A small sound classifier, trained from scratch: norm layernorm, activation swiglu.
Rows from block 4 of a small sound classifier, named by matrix and row number. Rows with one number belong to one neuron. Each number is 200 + 20 x the weight over its row's rms, rounded and kept within 0 to 999. All counts start at 0.
After each neuron's rows are labels from the 100 clips, of 14848, where the neuron reaches its largest size: "peak on" is the class under the peak. Only what is clearly more common there than usual is listed. The data: synthesized solo parts of chorales (CocoChorales).
# gate: MLP gate (model.blocks.4.mlp.gate.weight, 384x128), inputs 0-127
# fc1: MLP up (model.blocks.4.mlp.fc1.weight, 384x128), inputs 0-127
# fc2: MLP down (model.blocks.4.mlp.fc2.weight, 128x384, transposed), outputs 0-127

gate.207,218,219,200,225,178,200,190,203,228,182,175,199,193,179,158,212,230,222,195,202,198,199,207,202,191,209,212,201,164,202,193,215,205,197,200,203,231,196,235,244,213,207,196,215,198,206,193,156,225,180,183,231,177,223,190,212,193,176,173,208,227,184,199,206,197,165,172,176,189,192,193,225,219,232,175,216,179,220,221,223,207,213,218,188,179,227,200,198,202,171,200,211,187,216,173,194,172,207,198,240,140,187,202,238,191,220,194,216,173,202,193,211,186,191,183,192,213,198,187,252,171,225,187,165,202,192,169,179
fc1.207,195,206,191,210,201,185,214,169,222,199,184,189,195,193,192,205,207,220,186,210,159,160,207,244,212,204,228,206,198,202,205,210,169,150,203,192,202,218,195,217,233,202,203,204,218,183,166,230,203,199,174,188,200,225,174,202,215,194,180,190,223,171,191,197,218,183,154,224,215,208,177,227,225,218,231,229,200,203,236,226,233,185,229,209,190,201,180,212,184,199,201,207,185,219,221,200,212,214,201,159,185,210,161,224,184,194,237,199,196,203,235,205,234,191,192,216,190,187,173,187,203,229,226,157,175,168,193,188
fc2.207,205,206,209,195,198,211,193,173,190,213,185,170,211,194,197,207,180,196,215,220,235,167,177,236,198,188,202,180,191,216,151,194,184,196,198,224,225,214,196,193,212,230,191,223,186,206,168,214,231,194,223,219,194,211,243,219,226,197,201,166,200,221,187,219,203,177,186,211,230,222,191,206,178,189,184,214,243,185,198,213,205,195,185,175,186,224,217,208,211,145,189,178,196,262,215,199,204,195,205,185,200,199,223,200,197,185,239,214,185,194,220,207,236,205,168,251,208,196,175,218,193,175,168,168,182,213,199,195
peak on: C5

gate.220,200,173,193,184,184,206,181,199,176,217,209,237,197,203,197,210,193,214,178,223,200,188,178,174,203,190,214,226,175,178,178,225,192,194,256,157,204,221,195,179,206,229,202,223,182,259,178,222,195,199,232,184,217,193,225,159,212,205,209,181,190,186,186,171,222,221,177,198,241,167,186,187,197,185,198,230,208,193,183,185,189,231,202,205,243,200,182,212,203,186,180,204,187,174,208,199,183,228,201,203,211,247,171,183,201,200,186,212,187,211,207,183,218,168,178,227,181,226,184,192,197,188,224,191,223,176,192,221
fc1.220,188,195,185,211,237,203,190,211,181,207,209,168,194,182,197,220,188,203,206,206,195,219,218,197,194,196,205,209,196,209,223,222,209,178,210,222,213,225,199,187,199,205,199,170,223,217,174,240,161,191,244,209,200,223,209,186,223,189,189,192,178,199,188,218,180,213,161,201,224,231,226,189,176,179,184,255,200,203,231,188,198,188,215,244,194,198,196,230,184,171,176,211,213,203,191,196,183,212,200,215,241,214,187,166,231,185,165,221,209,177,212,186,223,179,213,209,191,166,174,236,211,226,204,229,233,169,182,231
fc2.220,191,221,198,214,201,205,198,214,206,206,246,216,213,184,199,197,168,228,170,250,185,232,186,178,212,195,172,188,188,184,225,204,194,232,199,187,186,247,183,168,237,208,157,229,182,218,203,233,176,198,227,214,165,206,218,173,219,179,185,215,186,202,209,226,180,218,222,213,227,217,210,208,233,181,182,210,200,198,196,182,149,204,187,238,206,191,241,231,192,183,191,180,206,225,179,183,204,190,197,205,219,200,190,200,201,205,191,194,179,219,226,172,199,216,236,194,180,206,182,203,195,222,223,204,228,198,203,214
peak on: E5

gate.313,180,180,209,177,220,159,221,181,201,211,217,216,205,191,217,220,219,219,195,199,198,208,202,231,184,223,220,179,215,179,199,208,184,221,197,186,191,218,173,213,199,197,194,196,168,225,203,176,201,198,212,204,212,182,216,170,200,200,161,215,212,199,188,219,199,194,238,176,216,219,168,207,207,173,210,132,191,202,176,190,182,244,207,219,222,249,193,222,229,195,193,173,215,200,185,202,194,217,201,183,219,214,168,171,225,193,189,176,212,204,243,205,184,216,183,169,189,176,199,198,201,212,196,231,173,189,221,253
fc1.313,211,171,193,239,175,209,199,201,199,209,192,168,168,203,224,175,215,209,223,201,217,194,162,197,213,224,183,184,204,222,201,230,214,188,208,193,217,184,163,232,184,212,228,203,181,211,223,214,199,188,202,162,213,203,216,178,183,196,185,195,173,188,214,196,218,189,188,185,212,220,200,206,205,202,170,181,182,222,235,184,222,214,218,189,166,182,183,200,226,194,218,200,207,216,189,226,209,206,182,208,193,226,193,236,185,195,210,188,226,180,148,193,213,172,205,159,219,230,243,217,193,138,181,216,236,173,192,198
fc2.313,197,219,207,190,189,177,215,194,203,212,202,189,164,206,193,217,176,234,199,188,211,188,149,199,249,200,176,177,202,234,226,216,210,214,207,192,214,201,196,236,220,188,215,223,186,236,188,205,222,180,242,184,229,198,239,190,166,185,238,193,171,206,151,221,171,197,190,171,209,229,203,238,192,167,174,201,154,190,193,189,224,210,205,196,179,211,206,193,249,192,199,212,199,176,195,222,205,188,217,199,185,200,193,213,178,191,236,197,184,207,212,186,178,200,207,207,226,199,213,205,203,186,193,189,191,220,169,182
peak on: C5

gate.226,182,209,188,183,172,204,252,209,167,192,205,200,159,219,173,209,192,210,205,206,175,189,217,209,187,193,214,224,196,170,193,240,233,187,190,187,174,210,187,193,220,225,176,213,179,203,205,222,211,237,194,213,166,207,177,191,214,217,183,177,189,224,212,241,199,184,184,181,196,205,184,167,231,220,213,160,184,180,201,223,187,198,171,190,195,197,172,211,155,178,211,221,193,227,187,211,206,212,163,198,222,233,185,189,219,245,192,200,212,220,196,196,177,192,222,252,189,194,198,222,189,199,215,230,182,203,204,206
fc1.226,196,189,188,193,225,202,246,208,190,201,188,204,212,155,190,210,240,190,218,182,195,194,218,263,217,189,220,187,174,157,231,202,201,185,186,191,203,190,189,206,173,224,192,177,230,181,213,212,192,200,200,197,205,212,188,204,209,211,155,197,223,200,205,194,185,168,191,198,211,193,259,182,216,229,204,174,211,174,220,212,233,207,195,177,209,183,156,209,173,204,174,187,204,200,197,209,187,210,151,227,176,224,184,220,194,219,210,205,213,190,221,195,199,168,182,181,204,221,165,218,168,216,193,209,202,184,195,227
fc2.226,198,207,213,170,195,175,202,200,189,213,202,211,172,203,181,200,193,188,213,234,213,236,222,203,247,176,190,175,204,153,194,200,194,222,200,199,187,209,189,183,186,185,218,228,212,204,215,247,236,178,192,194,190,190,196,165,194,176,207,213,197,216,183,217,178,183,216,187,207,193,207,201,210,179,226,167,229,139,181,167,201,215,185,214,198,207,200,210,188,234,189,185,232,190,210,206,198,244,166,195,191,197,224,205,179,173,200,189,212,182,250,172,183,218,170,231,197,226,228,211,177,191,209,232,191,217,192,202
peak on: E5

gate.25,204,209,217,203,206,193,204,198,197,169,171,225,183,222,185,196,204,195,196,214,199,189,242,198,221,226,184,177,249,172,175,214,172,247,207,196,181,202,178,192,204,208,194,211,188,205,193,202,153,194,215,196,231,193,191,166,228,236,164,192,200,206,199,221,208,205,207,211,247,203,198,207,203,161,215,146,202,189,210,203,177,213,173,192,171,178,214,193,227,176,195,229,184,216,199,224,195,223,210,170,216,213,221,172,188,220,226,221,199,228,206,217,186,197,179,178,170,210,225,198,178,195,201,177,201,156,220,215
fc1.25,195,200,232,170,197,197,193,205,205,231,187,215,211,218,224,198,222,217,221,172,146,172,202,215,189,212,197,214,172,156,186,166,196,189,213,192,195,224,199,199,185,206,218,193,177,200,212,209,189,195,191,226,212,199,192,223,210,140,215,210,229,245,172,208,191,249,218,221,161,159,201,190,194,196,198,184,211,224,200,217,207,212,205,234,191,177,229,176,177,194,193,223,173,213,214,162,172,172,198,176,231,181,208,192,205,209,193,208,200,184,213,233,219,196,197,208,191,212,238,219,169,192,178,205,209,201,212,197
fc2.25,189,187,201,179,187,225,160,230,199,212,196,212,231,197,237,171,201,205,196,165,138,170,202,229,214,209,200,192,202,197,206,188,209,222,187,213,214,221,196,182,184,203,186,201,183,179,188,189,209,224,192,210,199,202,203,227,183,180,240,201,199,219,178,202,207,242,200,212,219,174,168,202,198,231,174,190,194,210,235,203,172,181,233,212,183,169,203,219,221,205,193,216,169,222,202,208,181,179,218,178,175,172,227,198,164,198,198,218,211,218,204,224,231,187,166,216,203,175,170,211,194,199,186,203,209,217,233,150
peak on: E5

gate.160,151,236,188,179,197,200,210,198,205,188,188,228,204,238,218,177,223,195,254,192,217,208,161,235,195,203,183,190,216,199,210,215,155,180,212,220,190,204,153,170,183,184,209,175,206,206,191,240,200,228,192,186,210,208,196,212,204,187,220,194,184,232,178,183,195,176,171,237,205,220,174,183,224,184,251,171,186,186,203,213,218,183,199,229,208,213,166,206,189,168,222,187,186,195,206,183,201,207,200,186,216,217,217,231,193,210,227,173,224,209,179,214,203,185,192,196,193,223,178,221,192,208,177,182,218,214,205,188
fc1.160,214,183,219,230,246,165,198,197,214,194,197,242,211,161,223,171,209,171,211,167,219,188,235,205,208,168,237,217,222,221,166,177,198,209,193,171,229,209,210,204,216,201,220,191,190,215,178,187,193,206,204,186,169,183,199,224,209,192,184,209,204,182,196,189,210,183,195,173,222,176,205,205,181,193,190,222,163,204,185,172,178,195,210,208,209,174,169,198,218,217,212,203,183,181,240,201,179,205,224,174,220,221,200,199,223,218,228,217,185,214,236,205,177,232,212,203,201,204,201,218,173,204,193,177,254,238,191,205
fc2.160,185,173,188,209,200,216,199,176,185,213,183,250,256,164,202,171,205,163,152,197,204,194,176,235,207,171,192,191,189,225,199,192,198,190,207,190,185,208,172,164,215,229,196,189,184,198,177,184,209,236,181,167,183,181,190,172,208,192,236,174,196,196,189,200,223,200,224,188,216,212,179,213,214,187,221,234,202,206,214,147,197,228,208,213,191,198,191,165,189,213,227,203,182,203,207,209,239,186,160,227,202,173,210,212,190,212,197,212,203,217,206,230,223,228,208,191,174,192,208,200,216,189,198,166,209,191,194,187
peak on: C5

gate.213,196,148,171,199,225,221,184,227,187,196,199,188,195,209,209,183,229,219,205,227,210,209,209,182,176,206,169,200,208,182,178,188,186,235,238,220,194,201,225,205,191,182,198,211,207,196,185,237,157,225,181,218,208,206,185,210,185,185,189,232,197,212,193,209,178,204,172,220,216,178,200,188,198,166,221,187,215,195,206,229,194,177,194,214,187,243,195,213,229,172,179,202,179,211,211,203,211,208,177,189,214,181,183,164,201,268,201,211,198,188,190,183,198,201,202,174,171,221,221,211,160,197,217,219,230,240,235,185
fc1.213,179,171,168,175,200,220,206,225,169,182,193,209,201,219,208,164,218,218,225,192,244,213,199,213,182,191,198,207,212,220,212,198,201,221,203,190,168,198,185,191,231,169,209,194,192,211,167,213,203,223,189,219,196,176,180,214,205,204,224,200,207,218,168,229,198,197,255,214,213,217,221,206,216,182,184,191,200,237,171,214,184,194,225,209,199,213,226,205,185,217,193,164,162,183,182,184,195,158,201,182,203,245,245,203,194,208,161,215,211,188,222,210,187,189,207,205,181,170,199,151,188,214,200,196,216,183,221,233
fc2.213,174,246,237,200,214,212,212,192,162,181,180,239,234,185,218,182,206,180,198,222,218,196,231,220,229,181,176,188,144,205,201,201,199,205,219,207,171,202,228,194,206,241,217,217,195,215,188,217,210,236,220,205,201,181,190,184,220,183,224,174,227,221,184,186,187,223,200,206,214,225,192,175,215,187,206,218,204,210,200,166,187,199,206,226,201,210,223,202,223,225,202,244,203,207,216,195,197,194,197,182,195,205,206,219,228,217,194,204,203,201,181,218,227,186,188,241,174,164,177,159,199,198,205,211,182,190,244,219
peak on: A4

gate.156,156,183,201,183,196,231,221,184,208,210,169,232,230,170,203,187,222,183,238,192,218,175,171,177,201,185,212,224,249,207,188,167,205,206,171,202,204,244,192,223,203,185,171,214,190,201,190,192,210,200,213,178,206,166,214,166,194,185,210,181,162,205,222,210,234,186,200,179,218,191,237,211,205,180,172,180,224,237,213,188,193,192,186,187,228,185,213,217,199,172,201,237,174,205,205,173,196,191,225,196,206,209,190,207,226,207,180,236,213,210,240,173,187,215,197,219,190,193,218,222,197,190,201,200,222,181,221,218
fc1.156,228,194,198,212,187,197,179,195,197,221,205,172,195,203,226,209,231,202,213,214,207,202,190,200,222,203,186,208,192,189,212,211,155,206,221,199,217,234,174,193,180,186,186,168,172,187,211,222,231,180,172,223,150,151,164,165,168,194,192,202,205,205,200,177,203,217,199,191,191,186,229,238,188,204,162,191,168,201,171,200,193,217,205,198,163,197,214,211,178,234,206,211,181,228,204,225,204,190,191,178,214,246,206,167,215,208,187,220,227,196,210,200,221,205,219,159,223,187,219,234,204,175,179,216,228,198,207,182
fc2.156,227,206,194,165,226,227,195,216,202,202,197,212,165,213,227,176,222,197,200,212,205,193,188,197,195,222,194,160,251,224,212,232,182,190,228,249,198,201,238,210,188,227,223,188,184,221,203,214,198,212,190,179,150,220,206,198,191,215,230,184,224,198,199,144,236,216,186,234,190,179,159,196,197,230,198,216,192,187,172,194,192,215,228,177,171,215,206,208,225,220,194,177,212,203,195,216,198,182,205,200,209,223,206,203,214,169,190,198,234,207,243,176,199,206,200,188,180,192,196,229,180,206,203,211,195,216,181,187
peak on: C5

gate.261,200,208,196,194,178,215,202,196,203,184,183,195,212,215,215,201,202,143,193,206,202,195,228,198,198,253,217,205,203,196,211,225,202,207,168,198,218,183,200,210,218,181,223,192,175,192,202,192,172,223,222,202,232,186,215,206,179,207,191,229,195,203,190,195,209,225,181,220,177,226,196,218,243,178,186,186,224,180,203,206,204,198,196,182,214,203,161,211,179,181,171,207,206,187,163,201,175,235,227,144,203,242,192,183,166,210,207,201,211,217,155,210,162,212,223,232,207,204,219,164,196,199,190,212,170,206,215,246
fc1.261,216,202,206,161,233,234,245,203,204,186,176,173,196,219,208,178,164,178,185,197,183,220,203,212,217,191,217,199,239,195,204,206,189,199,200,144,213,176,172,218,195,193,206,217,204,159,192,186,198,198,235,217,192,216,194,232,224,182,208,177,187,222,196,220,212,203,205,173,186,221,220,221,186,231,192,196,211,214,207,170,215,203,179,197,197,178,148,210,210,219,205,216,159,226,168,225,210,197,192,232,224,227,196,218,184,192,188,184,204,228,191,179,217,213,195,203,227,201,200,221,179,186,191,245,230,207,178,219
fc2.261,196,208,198,187,212,190,181,194,196,181,217,213,192,202,203,183,160,211,201,214,170,222,161,211,226,185,207,216,197,163,199,183,212,213,195,139,222,215,181,192,180,198,221,203,199,179,184,188,162,200,185,177,180,199,207,200,198,225,194,175,210,146,198,206,229,187,183,191,194,194,217,189,214,221,173,160,186,236,158,185,224,218,210,191,212,178,186,176,209,197,210,206,228,238,201,234,184,205,188,209,200,196,215,235,209,214,200,183,166,198,229,191,209,229,241,194,182,183,216,245,184,182,195,216,168,202,229,184
peak on: A4

gate.62,202,193,200,222,210,185,181,189,190,227,190,187,216,207,182,211,187,225,210,185,201,175,201,196,203,221,210,225,235,215,190,219,179,183,232,192,199,201,228,219,218,189,209,222,178,219,195,206,251,189,219,245,138,198,176,207,184,179,182,196,197,157,213,179,223,183,203,175,192,213,202,190,200,190,198,183,180,187,205,181,218,201,202,188,178,177,196,193,204,171,260,174,241,228,224,163,195,250,217,204,217,192,213,202,227,181,194,205,195,206,203,214,168,211,201,238,201,178,158,217,205,208,217,194,188,202,186,183
fc1.62,194,180,199,231,206,176,160,216,194,216,173,222,149,187,187,175,214,203,210,210,171,202,187,212,184,200,187,186,224,219,204,179,212,212,203,228,204,155,214,231,199,232,202,233,194,213,219,171,236,183,163,221,185,219,199,200,189,228,213,186,193,185,182,228,204,202,214,186,212,247,185,187,193,193,183,189,226,218,204,189,181,156,203,190,179,188,192,245,232,182,232,173,188,193,182,210,220,206,198,230,172,199,174,231,211,192,200,204,152,216,209,201,199,196,221,211,237,199,199,179,219,193,221,192,175,196,188,209
fc2.62,188,196,172,225,208,173,210,215,180,193,232,170,187,195,184,184,187,164,218,181,188,195,167,211,127,213,190,188,169,165,192,211,213,191,189,197,197,150,219,222,198,206,203,191,195,234,187,196,220,171,204,222,201,230,222,238,201,179,154,203,185,196,191,227,182,169,212,210,209,201,195,211,217,192,189,212,206,210,222,224,226,175,197,185,194,214,203,196,196,169,176,161,212,171,213,186,200,201,187,171,220,201,194,226,169,189,187,226,175,178,214,182,193,214,209,216,219,194,172,225,196,205,192,193,158,209,225,201
peak on: C5; C#5

gate.286,233,164,200,175,214,196,188,217,191,207,191,213,221,225,217,207,217,197,185,199,196,213,193,175,193,212,230,189,180,180,216,163,223,186,187,175,177,220,176,170,211,196,226,226,198,205,195,214,181,191,223,176,239,229,184,195,203,206,178,181,188,227,219,175,168,205,194,206,197,207,192,162,218,191,228,183,182,201,212,205,208,202,223,206,232,194,171,224,211,192,182,208,176,190,173,238,207,217,203,161,197,226,193,166,206,190,214,166,189,178,230,198,214,212,209,207,234,187,200,215,257,151,192,229,166,202,186,218
fc1.286,211,163,181,220,212,194,206,176,197,190,178,218,209,185,200,214,186,158,197,151,226,215,190,173,219,236,209,208,194,251,237,196,218,202,202,208,216,223,205,200,199,200,218,206,181,197,168,161,165,231,228,184,183,210,184,195,181,231,204,203,190,190,216,212,222,201,183,173,238,233,254,219,232,205,200,215,201,191,216,221,183,194,221,178,214,201,167,192,200,200,203,215,202,222,198,192,207,177,176,227,199,202,186,224,188,218,231,193,190,224,204,181,234,201,192,145,207,199,178,214,190,190,195,217,230,208,192,210
fc2.286,212,184,196,216,215,193,174,212,238,201,197,244,165,196,199,181,191,185,144,202,195,200,192,202,214,227,190,234,178,220,209,198,204,209,188,177,212,210,226,191,210,217,209,232,201,211,191,208,196,192,241,220,188,167,177,178,200,196,190,209,196,180,200,206,206,175,200,171,190,224,219,231,212,205,215,187,224,164,186,157,177,249,220,201,234,240,176,201,190,171,217,218,218,198,226,193,191,212,175,239,192,209,248,179,188,192,205,208,200,213,217,166,182,207,222,179,182,203,211,216,203,194,210,187,207,224,159,198
peak on: E5

gate.317,172,236,197,197,249,211,214,221,165,218,190,175,216,188,191,179,200,204,225,184,205,217,217,172,225,158,207,193,176,179,205,216,211,181,203,195,157,209,207,182,205,227,187,214,192,187,202,206,262,210,205,207,221,152,178,218,198,196,201,207,213,203,224,190,215,214,160,208,232,204,185,209,218,201,177,194,200,171,252,200,206,201,186,194,203,213,225,203,182,179,192,195,206,179,218,218,168,203,182,213,214,177,215,188,185,220,208,185,201,166,210,204,231,162,180,231,205,196,183,229,157,217,187,200,210,201,224,184
fc1.317,225,205,185,210,212,182,190,208,204,204,212,232,176,165,197,235,232,204,233,227,194,216,191,185,195,229,184,183,202,177,214,213,227,188,189,180,232,201,229,191,200,200,233,180,193,228,197,171,166,167,172,215,193,204,197,206,194,199,189,193,181,210,222,192,206,169,188,217,190,207,189,180,174,220,174,177,182,215,194,180,207,210,247,168,249,209,167,186,228,190,196,219,213,220,218,187,172,188,171,218,195,178,203,190,222,208,193,219,223,189,227,197,167,254,216,184,179,180,187,222,229,171,190,209,198,177,186,188
fc2.317,200,224,206,185,218,230,189,183,209,203,214,230,205,214,224,196,211,186,204,212,192,183,165,192,176,174,197,179,212,207,218,237,178,175,188,165,214,188,213,202,187,199,182,217,190,180,232,198,202,165,213,191,186,175,205,177,195,227,175,173,197,211,202,188,190,213,197,227,230,213,185,211,226,179,203,231,184,245,211,242,221,211,240,211,193,250,203,204,224,159,177,206,218,219,234,177,238,195,183,241,193,200,162,200,216,195,186,195,209,223,204,175,236,207,204,198,200,222,163,211,184,222,227,210,196,187,194,201
peak on: A#3

gate.227,216,189,189,194,168,189,204,219,177,190,197,210,230,212,189,237,184,204,201,183,230,205,165,193,204,200,229,199,202,202,228,216,222,259,197,181,208,253,197,240,206,197,217,211,210,190,205,201,176,198,199,189,224,174,186,188,179,247,182,164,199,199,191,191,178,210,210,203,207,206,234,209,201,209,206,193,213,186,230,191,168,186,205,220,159,220,191,186,209,204,182,225,224,208,181,184,187,197,174,210,237,241,187,201,233,177,208,208,220,207,204,172,167,224,232,173,181,174,192,195,181,217,215,235,203,194,226,225
fc1.227,218,182,219,204,169,217,191,241,158,189,199,228,204,216,194,203,174,187,191,231,235,197,164,195,220,194,200,212,227,210,224,199,179,174,211,203,203,173,210,180,174,201,197,195,187,201,195,165,153,210,199,152,183,191,225,162,209,198,201,199,208,199,171,187,232,193,206,166,212,176,233,178,209,199,205,205,170,197,170,202,185,212,227,184,164,184,207,194,198,183,234,196,209,205,188,212,218,177,201,189,221,207,226,208,224,208,199,233,222,237,211,168,144,192,219,176,177,191,176,187,209,181,193,198,185,216,201,205
fc2.227,199,219,209,158,226,211,223,233,192,195,217,193,223,189,222,197,170,211,168,181,210,195,195,215,235,210,211,197,202,193,214,196,190,197,168,152,208,205,217,196,194,230,250,199,193,204,204,223,170,216,199,188,172,182,195,167,181,232,214,153,225,189,230,207,209,209,196,224,217,185,196,220,242,216,204,173,205,172,183,217,192,177,212,179,192,211,200,200,209,213,199,164,239,200,207,192,232,219,180,201,238,226,228,205,219,166,211,222,221,220,219,198,211,216,205,179,189,187,157,215,212,193,231,187,195,218,202,187
peak on: A#3; B3

gate.357,177,179,192,202,182,185,177,198,177,264,205,220,204,223,197,226,187,170,159,202,216,222,234,201,194,209,216,192,222,217,200,199,190,207,189,194,220,171,194,190,224,227,240,187,213,223,199,196,225,200,220,168,185,186,179,185,198,179,194,169,241,184,212,205,222,198,206,207,194,229,195,182,214,186,212,183,211,219,234,199,205,213,178,237,230,195,211,170,188,226,182,236,176,201,195,204,168,240,229,187,173,214,194,189,213,205,166,200,221,221,235,214,171,208,183,200,175,184,179,179,188,189,182,204,214,233,210,206
fc1.357,194,168,206,197,209,229,183,188,206,176,215,195,193,203,182,211,184,207,176,190,197,230,181,222,207,165,189,162,206,201,193,204,207,182,199,186,177,211,197,200,225,195,203,186,201,204,216,201,189,177,214,186,200,210,170,199,206,229,213,197,203,191,249,175,214,180,223,198,205,230,230,201,195,233,247,201,194,219,176,196,150,162,208,262,237,176,175,245,185,193,226,186,183,192,186,212,196,190,215,200,221,199,195,157,217,203,221,210,214,205,222,187,198,215,212,189,143,212,199,171,177,203,239,209,216,198,201,203
fc2.357,220,185,198,196,217,202,192,208,203,160,180,203,146,212,204,209,224,220,228,209,213,204,206,200,199,210,224,202,208,200,193,234,202,186,193,177,215,185,230,229,185,181,168,204,218,214,191,166,228,172,226,223,140,189,196,172,188,213,181,201,190,219,227,166,189,213,209,189,212,195,213,190,178,217,203,197,205,205,183,195,215,166,190,220,210,215,201,235,207,171,248,218,177,206,202,226,169,201,195,213,212,146,206,185,208,205,215,171,181,194,206,191,187,196,201,162,148,172,185,181,214,211,218,200,219,211,198,171
peak on: E5

gate.201,191,197,212,193,201,179,203,212,225,185,195,233,205,160,177,193,205,184,221,194,228,192,215,187,189,197,243,201,162,205,224,195,206,186,213,210,246,212,232,223,197,218,215,221,209,182,191,221,168,217,206,215,175,186,181,220,200,180,168,164,196,187,189,220,170,208,208,227,237,176,162,201,209,181,183,225,189,181,175,249,204,190,219,193,206,205,202,205,213,191,243,201,222,185,183,210,218,202,215,175,204,183,233,166,197,213,210,193,202,197,206,196,167,206,183,203,183,243,161,195,161,196,246,203,210,188,184,212
fc1.201,182,210,188,184,187,188,210,206,228,215,223,196,161,179,186,231,169,211,195,214,228,171,226,174,239,207,213,193,204,218,175,219,230,184,214,199,181,208,182,190,173,194,193,175,240,218,174,191,197,201,207,202,173,223,205,193,202,224,216,176,219,202,205,200,219,177,176,190,188,215,198,232,212,251,206,221,224,195,169,225,200,188,251,186,178,188,209,197,191,189,228,209,202,214,182,156,223,220,212,222,197,218,230,221,186,224,199,189,220,191,185,217,184,188,216,238,238,182,196,224,232,197,178,206,198,234,191,219
fc2.201,206,202,157,191,219,205,206,207,186,209,184,203,203,175,184,228,183,200,190,242,197,186,213,216,183,220,177,251,178,208,160,172,223,203,201,181,171,219,220,206,155,196,203,197,211,190,206,205,202,206,165,197,179,205,211,165,209,198,192,210,186,193,223,191,239,201,191,197,229,195,180,213,222,164,199,200,192,205,179,162,194,195,221,161,204,201,228,198,186,169,215,171,164,237,182,207,215,207,182,212,229,199,191,198,178,193,208,182,175,171,207,165,167,193,173,203,206,197,199,249,201,200,181,196,210,245,174,193
peak on: C5

gate.29,185,177,223,212,204,231,183,197,179,218,199,206,205,223,211,185,231,201,168,197,231,158,219,187,194,191,200,201,225,177,178,242,200,178,205,190,161,218,189,191,225,210,178,210,215,200,218,191,208,244,232,200,189,197,194,207,246,175,198,216,234,192,189,222,181,219,194,184,180,228,188,200,250,207,189,175,213,236,190,167,203,195,215,188,189,192,180,210,184,167,210,194,156,200,201,203,192,180,193,170,191,223,203,184,195,191,205,181,213,236,175,200,203,179,191,185,210,176,185,219,148,195,178,215,179,191,233,177
fc1.29,191,209,226,176,248,221,202,235,221,226,203,182,227,218,178,197,207,234,189,186,193,202,204,208,248,213,173,189,140,219,208,228,182,234,215,226,191,178,206,164,216,171,173,217,190,197,197,184,234,181,214,193,223,168,227,187,166,228,228,175,188,194,188,221,177,195,183,183,204,173,214,212,201,218,202,224,189,176,203,206,217,190,168,211,215,202,238,247,196,167,219,205,215,176,204,199,203,201,199,198,205,197,213,230,202,214,180,181,211,214,195,188,207,183,195,194,200,169,186,217,219,225,196,183,192,208,184,190
fc2.29,192,166,169,202,211,177,214,181,237,206,186,179,243,201,183,206,219,192,201,188,179,209,219,205,219,166,199,216,187,183,220,222,184,228,188,229,202,195,194,178,197,189,179,198,162,225,214,225,210,153,224,193,194,202,206,236,179,187,212,191,213,219,188,143,154,174,211,189,197,222,234,178,196,225,196,196,207,207,207,202,193,188,221,181,203,166,200,200,195,182,200,187,221,173,203,186,204,184,218,219,199,215,215,194,234,220,170,225,232,207,213,166,211,187,206,221,191,160,185,187,238,193,167,191,214,201,180,231
peak on: C5

gate.269,215,192,191,217,172,232,202,226,195,215,214,197,204,177,169,192,208,189,228,189,215,229,211,194,206,201,219,157,187,196,196,226,215,217,198,209,200,142,179,198,191,181,208,157,213,234,203,192,229,182,206,245,190,216,220,176,212,199,187,208,178,234,228,217,207,211,183,192,182,166,190,204,197,167,225,164,196,189,226,184,211,166,167,194,170,180,187,211,211,196,203,204,192,208,194,234,189,199,206,206,221,211,189,179,235,186,194,209,167,215,198,227,218,187,206,216,219,246,210,194,149,226,204,193,178,208,221,221
fc1.269,198,196,213,184,224,183,168,191,209,231,206,182,241,231,217,175,154,204,211,165,187,198,194,201,207,206,207,212,197,217,216,201,216,179,186,207,214,236,199,203,190,210,212,198,194,151,196,239,203,189,221,194,185,203,179,170,206,188,204,176,169,199,204,211,204,170,179,197,178,209,184,180,204,187,170,251,195,226,170,218,200,183,196,218,223,189,166,251,180,192,190,205,173,165,174,202,202,203,227,203,218,216,194,214,170,203,261,189,191,202,206,224,208,200,167,227,223,198,217,206,191,186,178,227,194,194,219,182
fc2.269,198,191,220,214,193,186,193,214,167,200,187,216,184,206,208,161,184,203,198,185,202,187,203,159,197,236,239,219,189,192,223,175,211,190,234,227,174,187,153,151,150,199,205,201,207,180,178,192,186,171,213,188,179,206,215,201,173,213,210,213,195,206,227,218,217,215,207,183,224,228,198,166,185,202,208,215,212,215,200,209,196,205,183,203,181,200,197,214,210,171,191,171,226,215,196,204,168,176,200,189,223,221,182,178,190,210,266,196,190,200,224,206,226,217,208,202,215,175,226,214,216,199,219,223,192,171,220,154
peak on: A4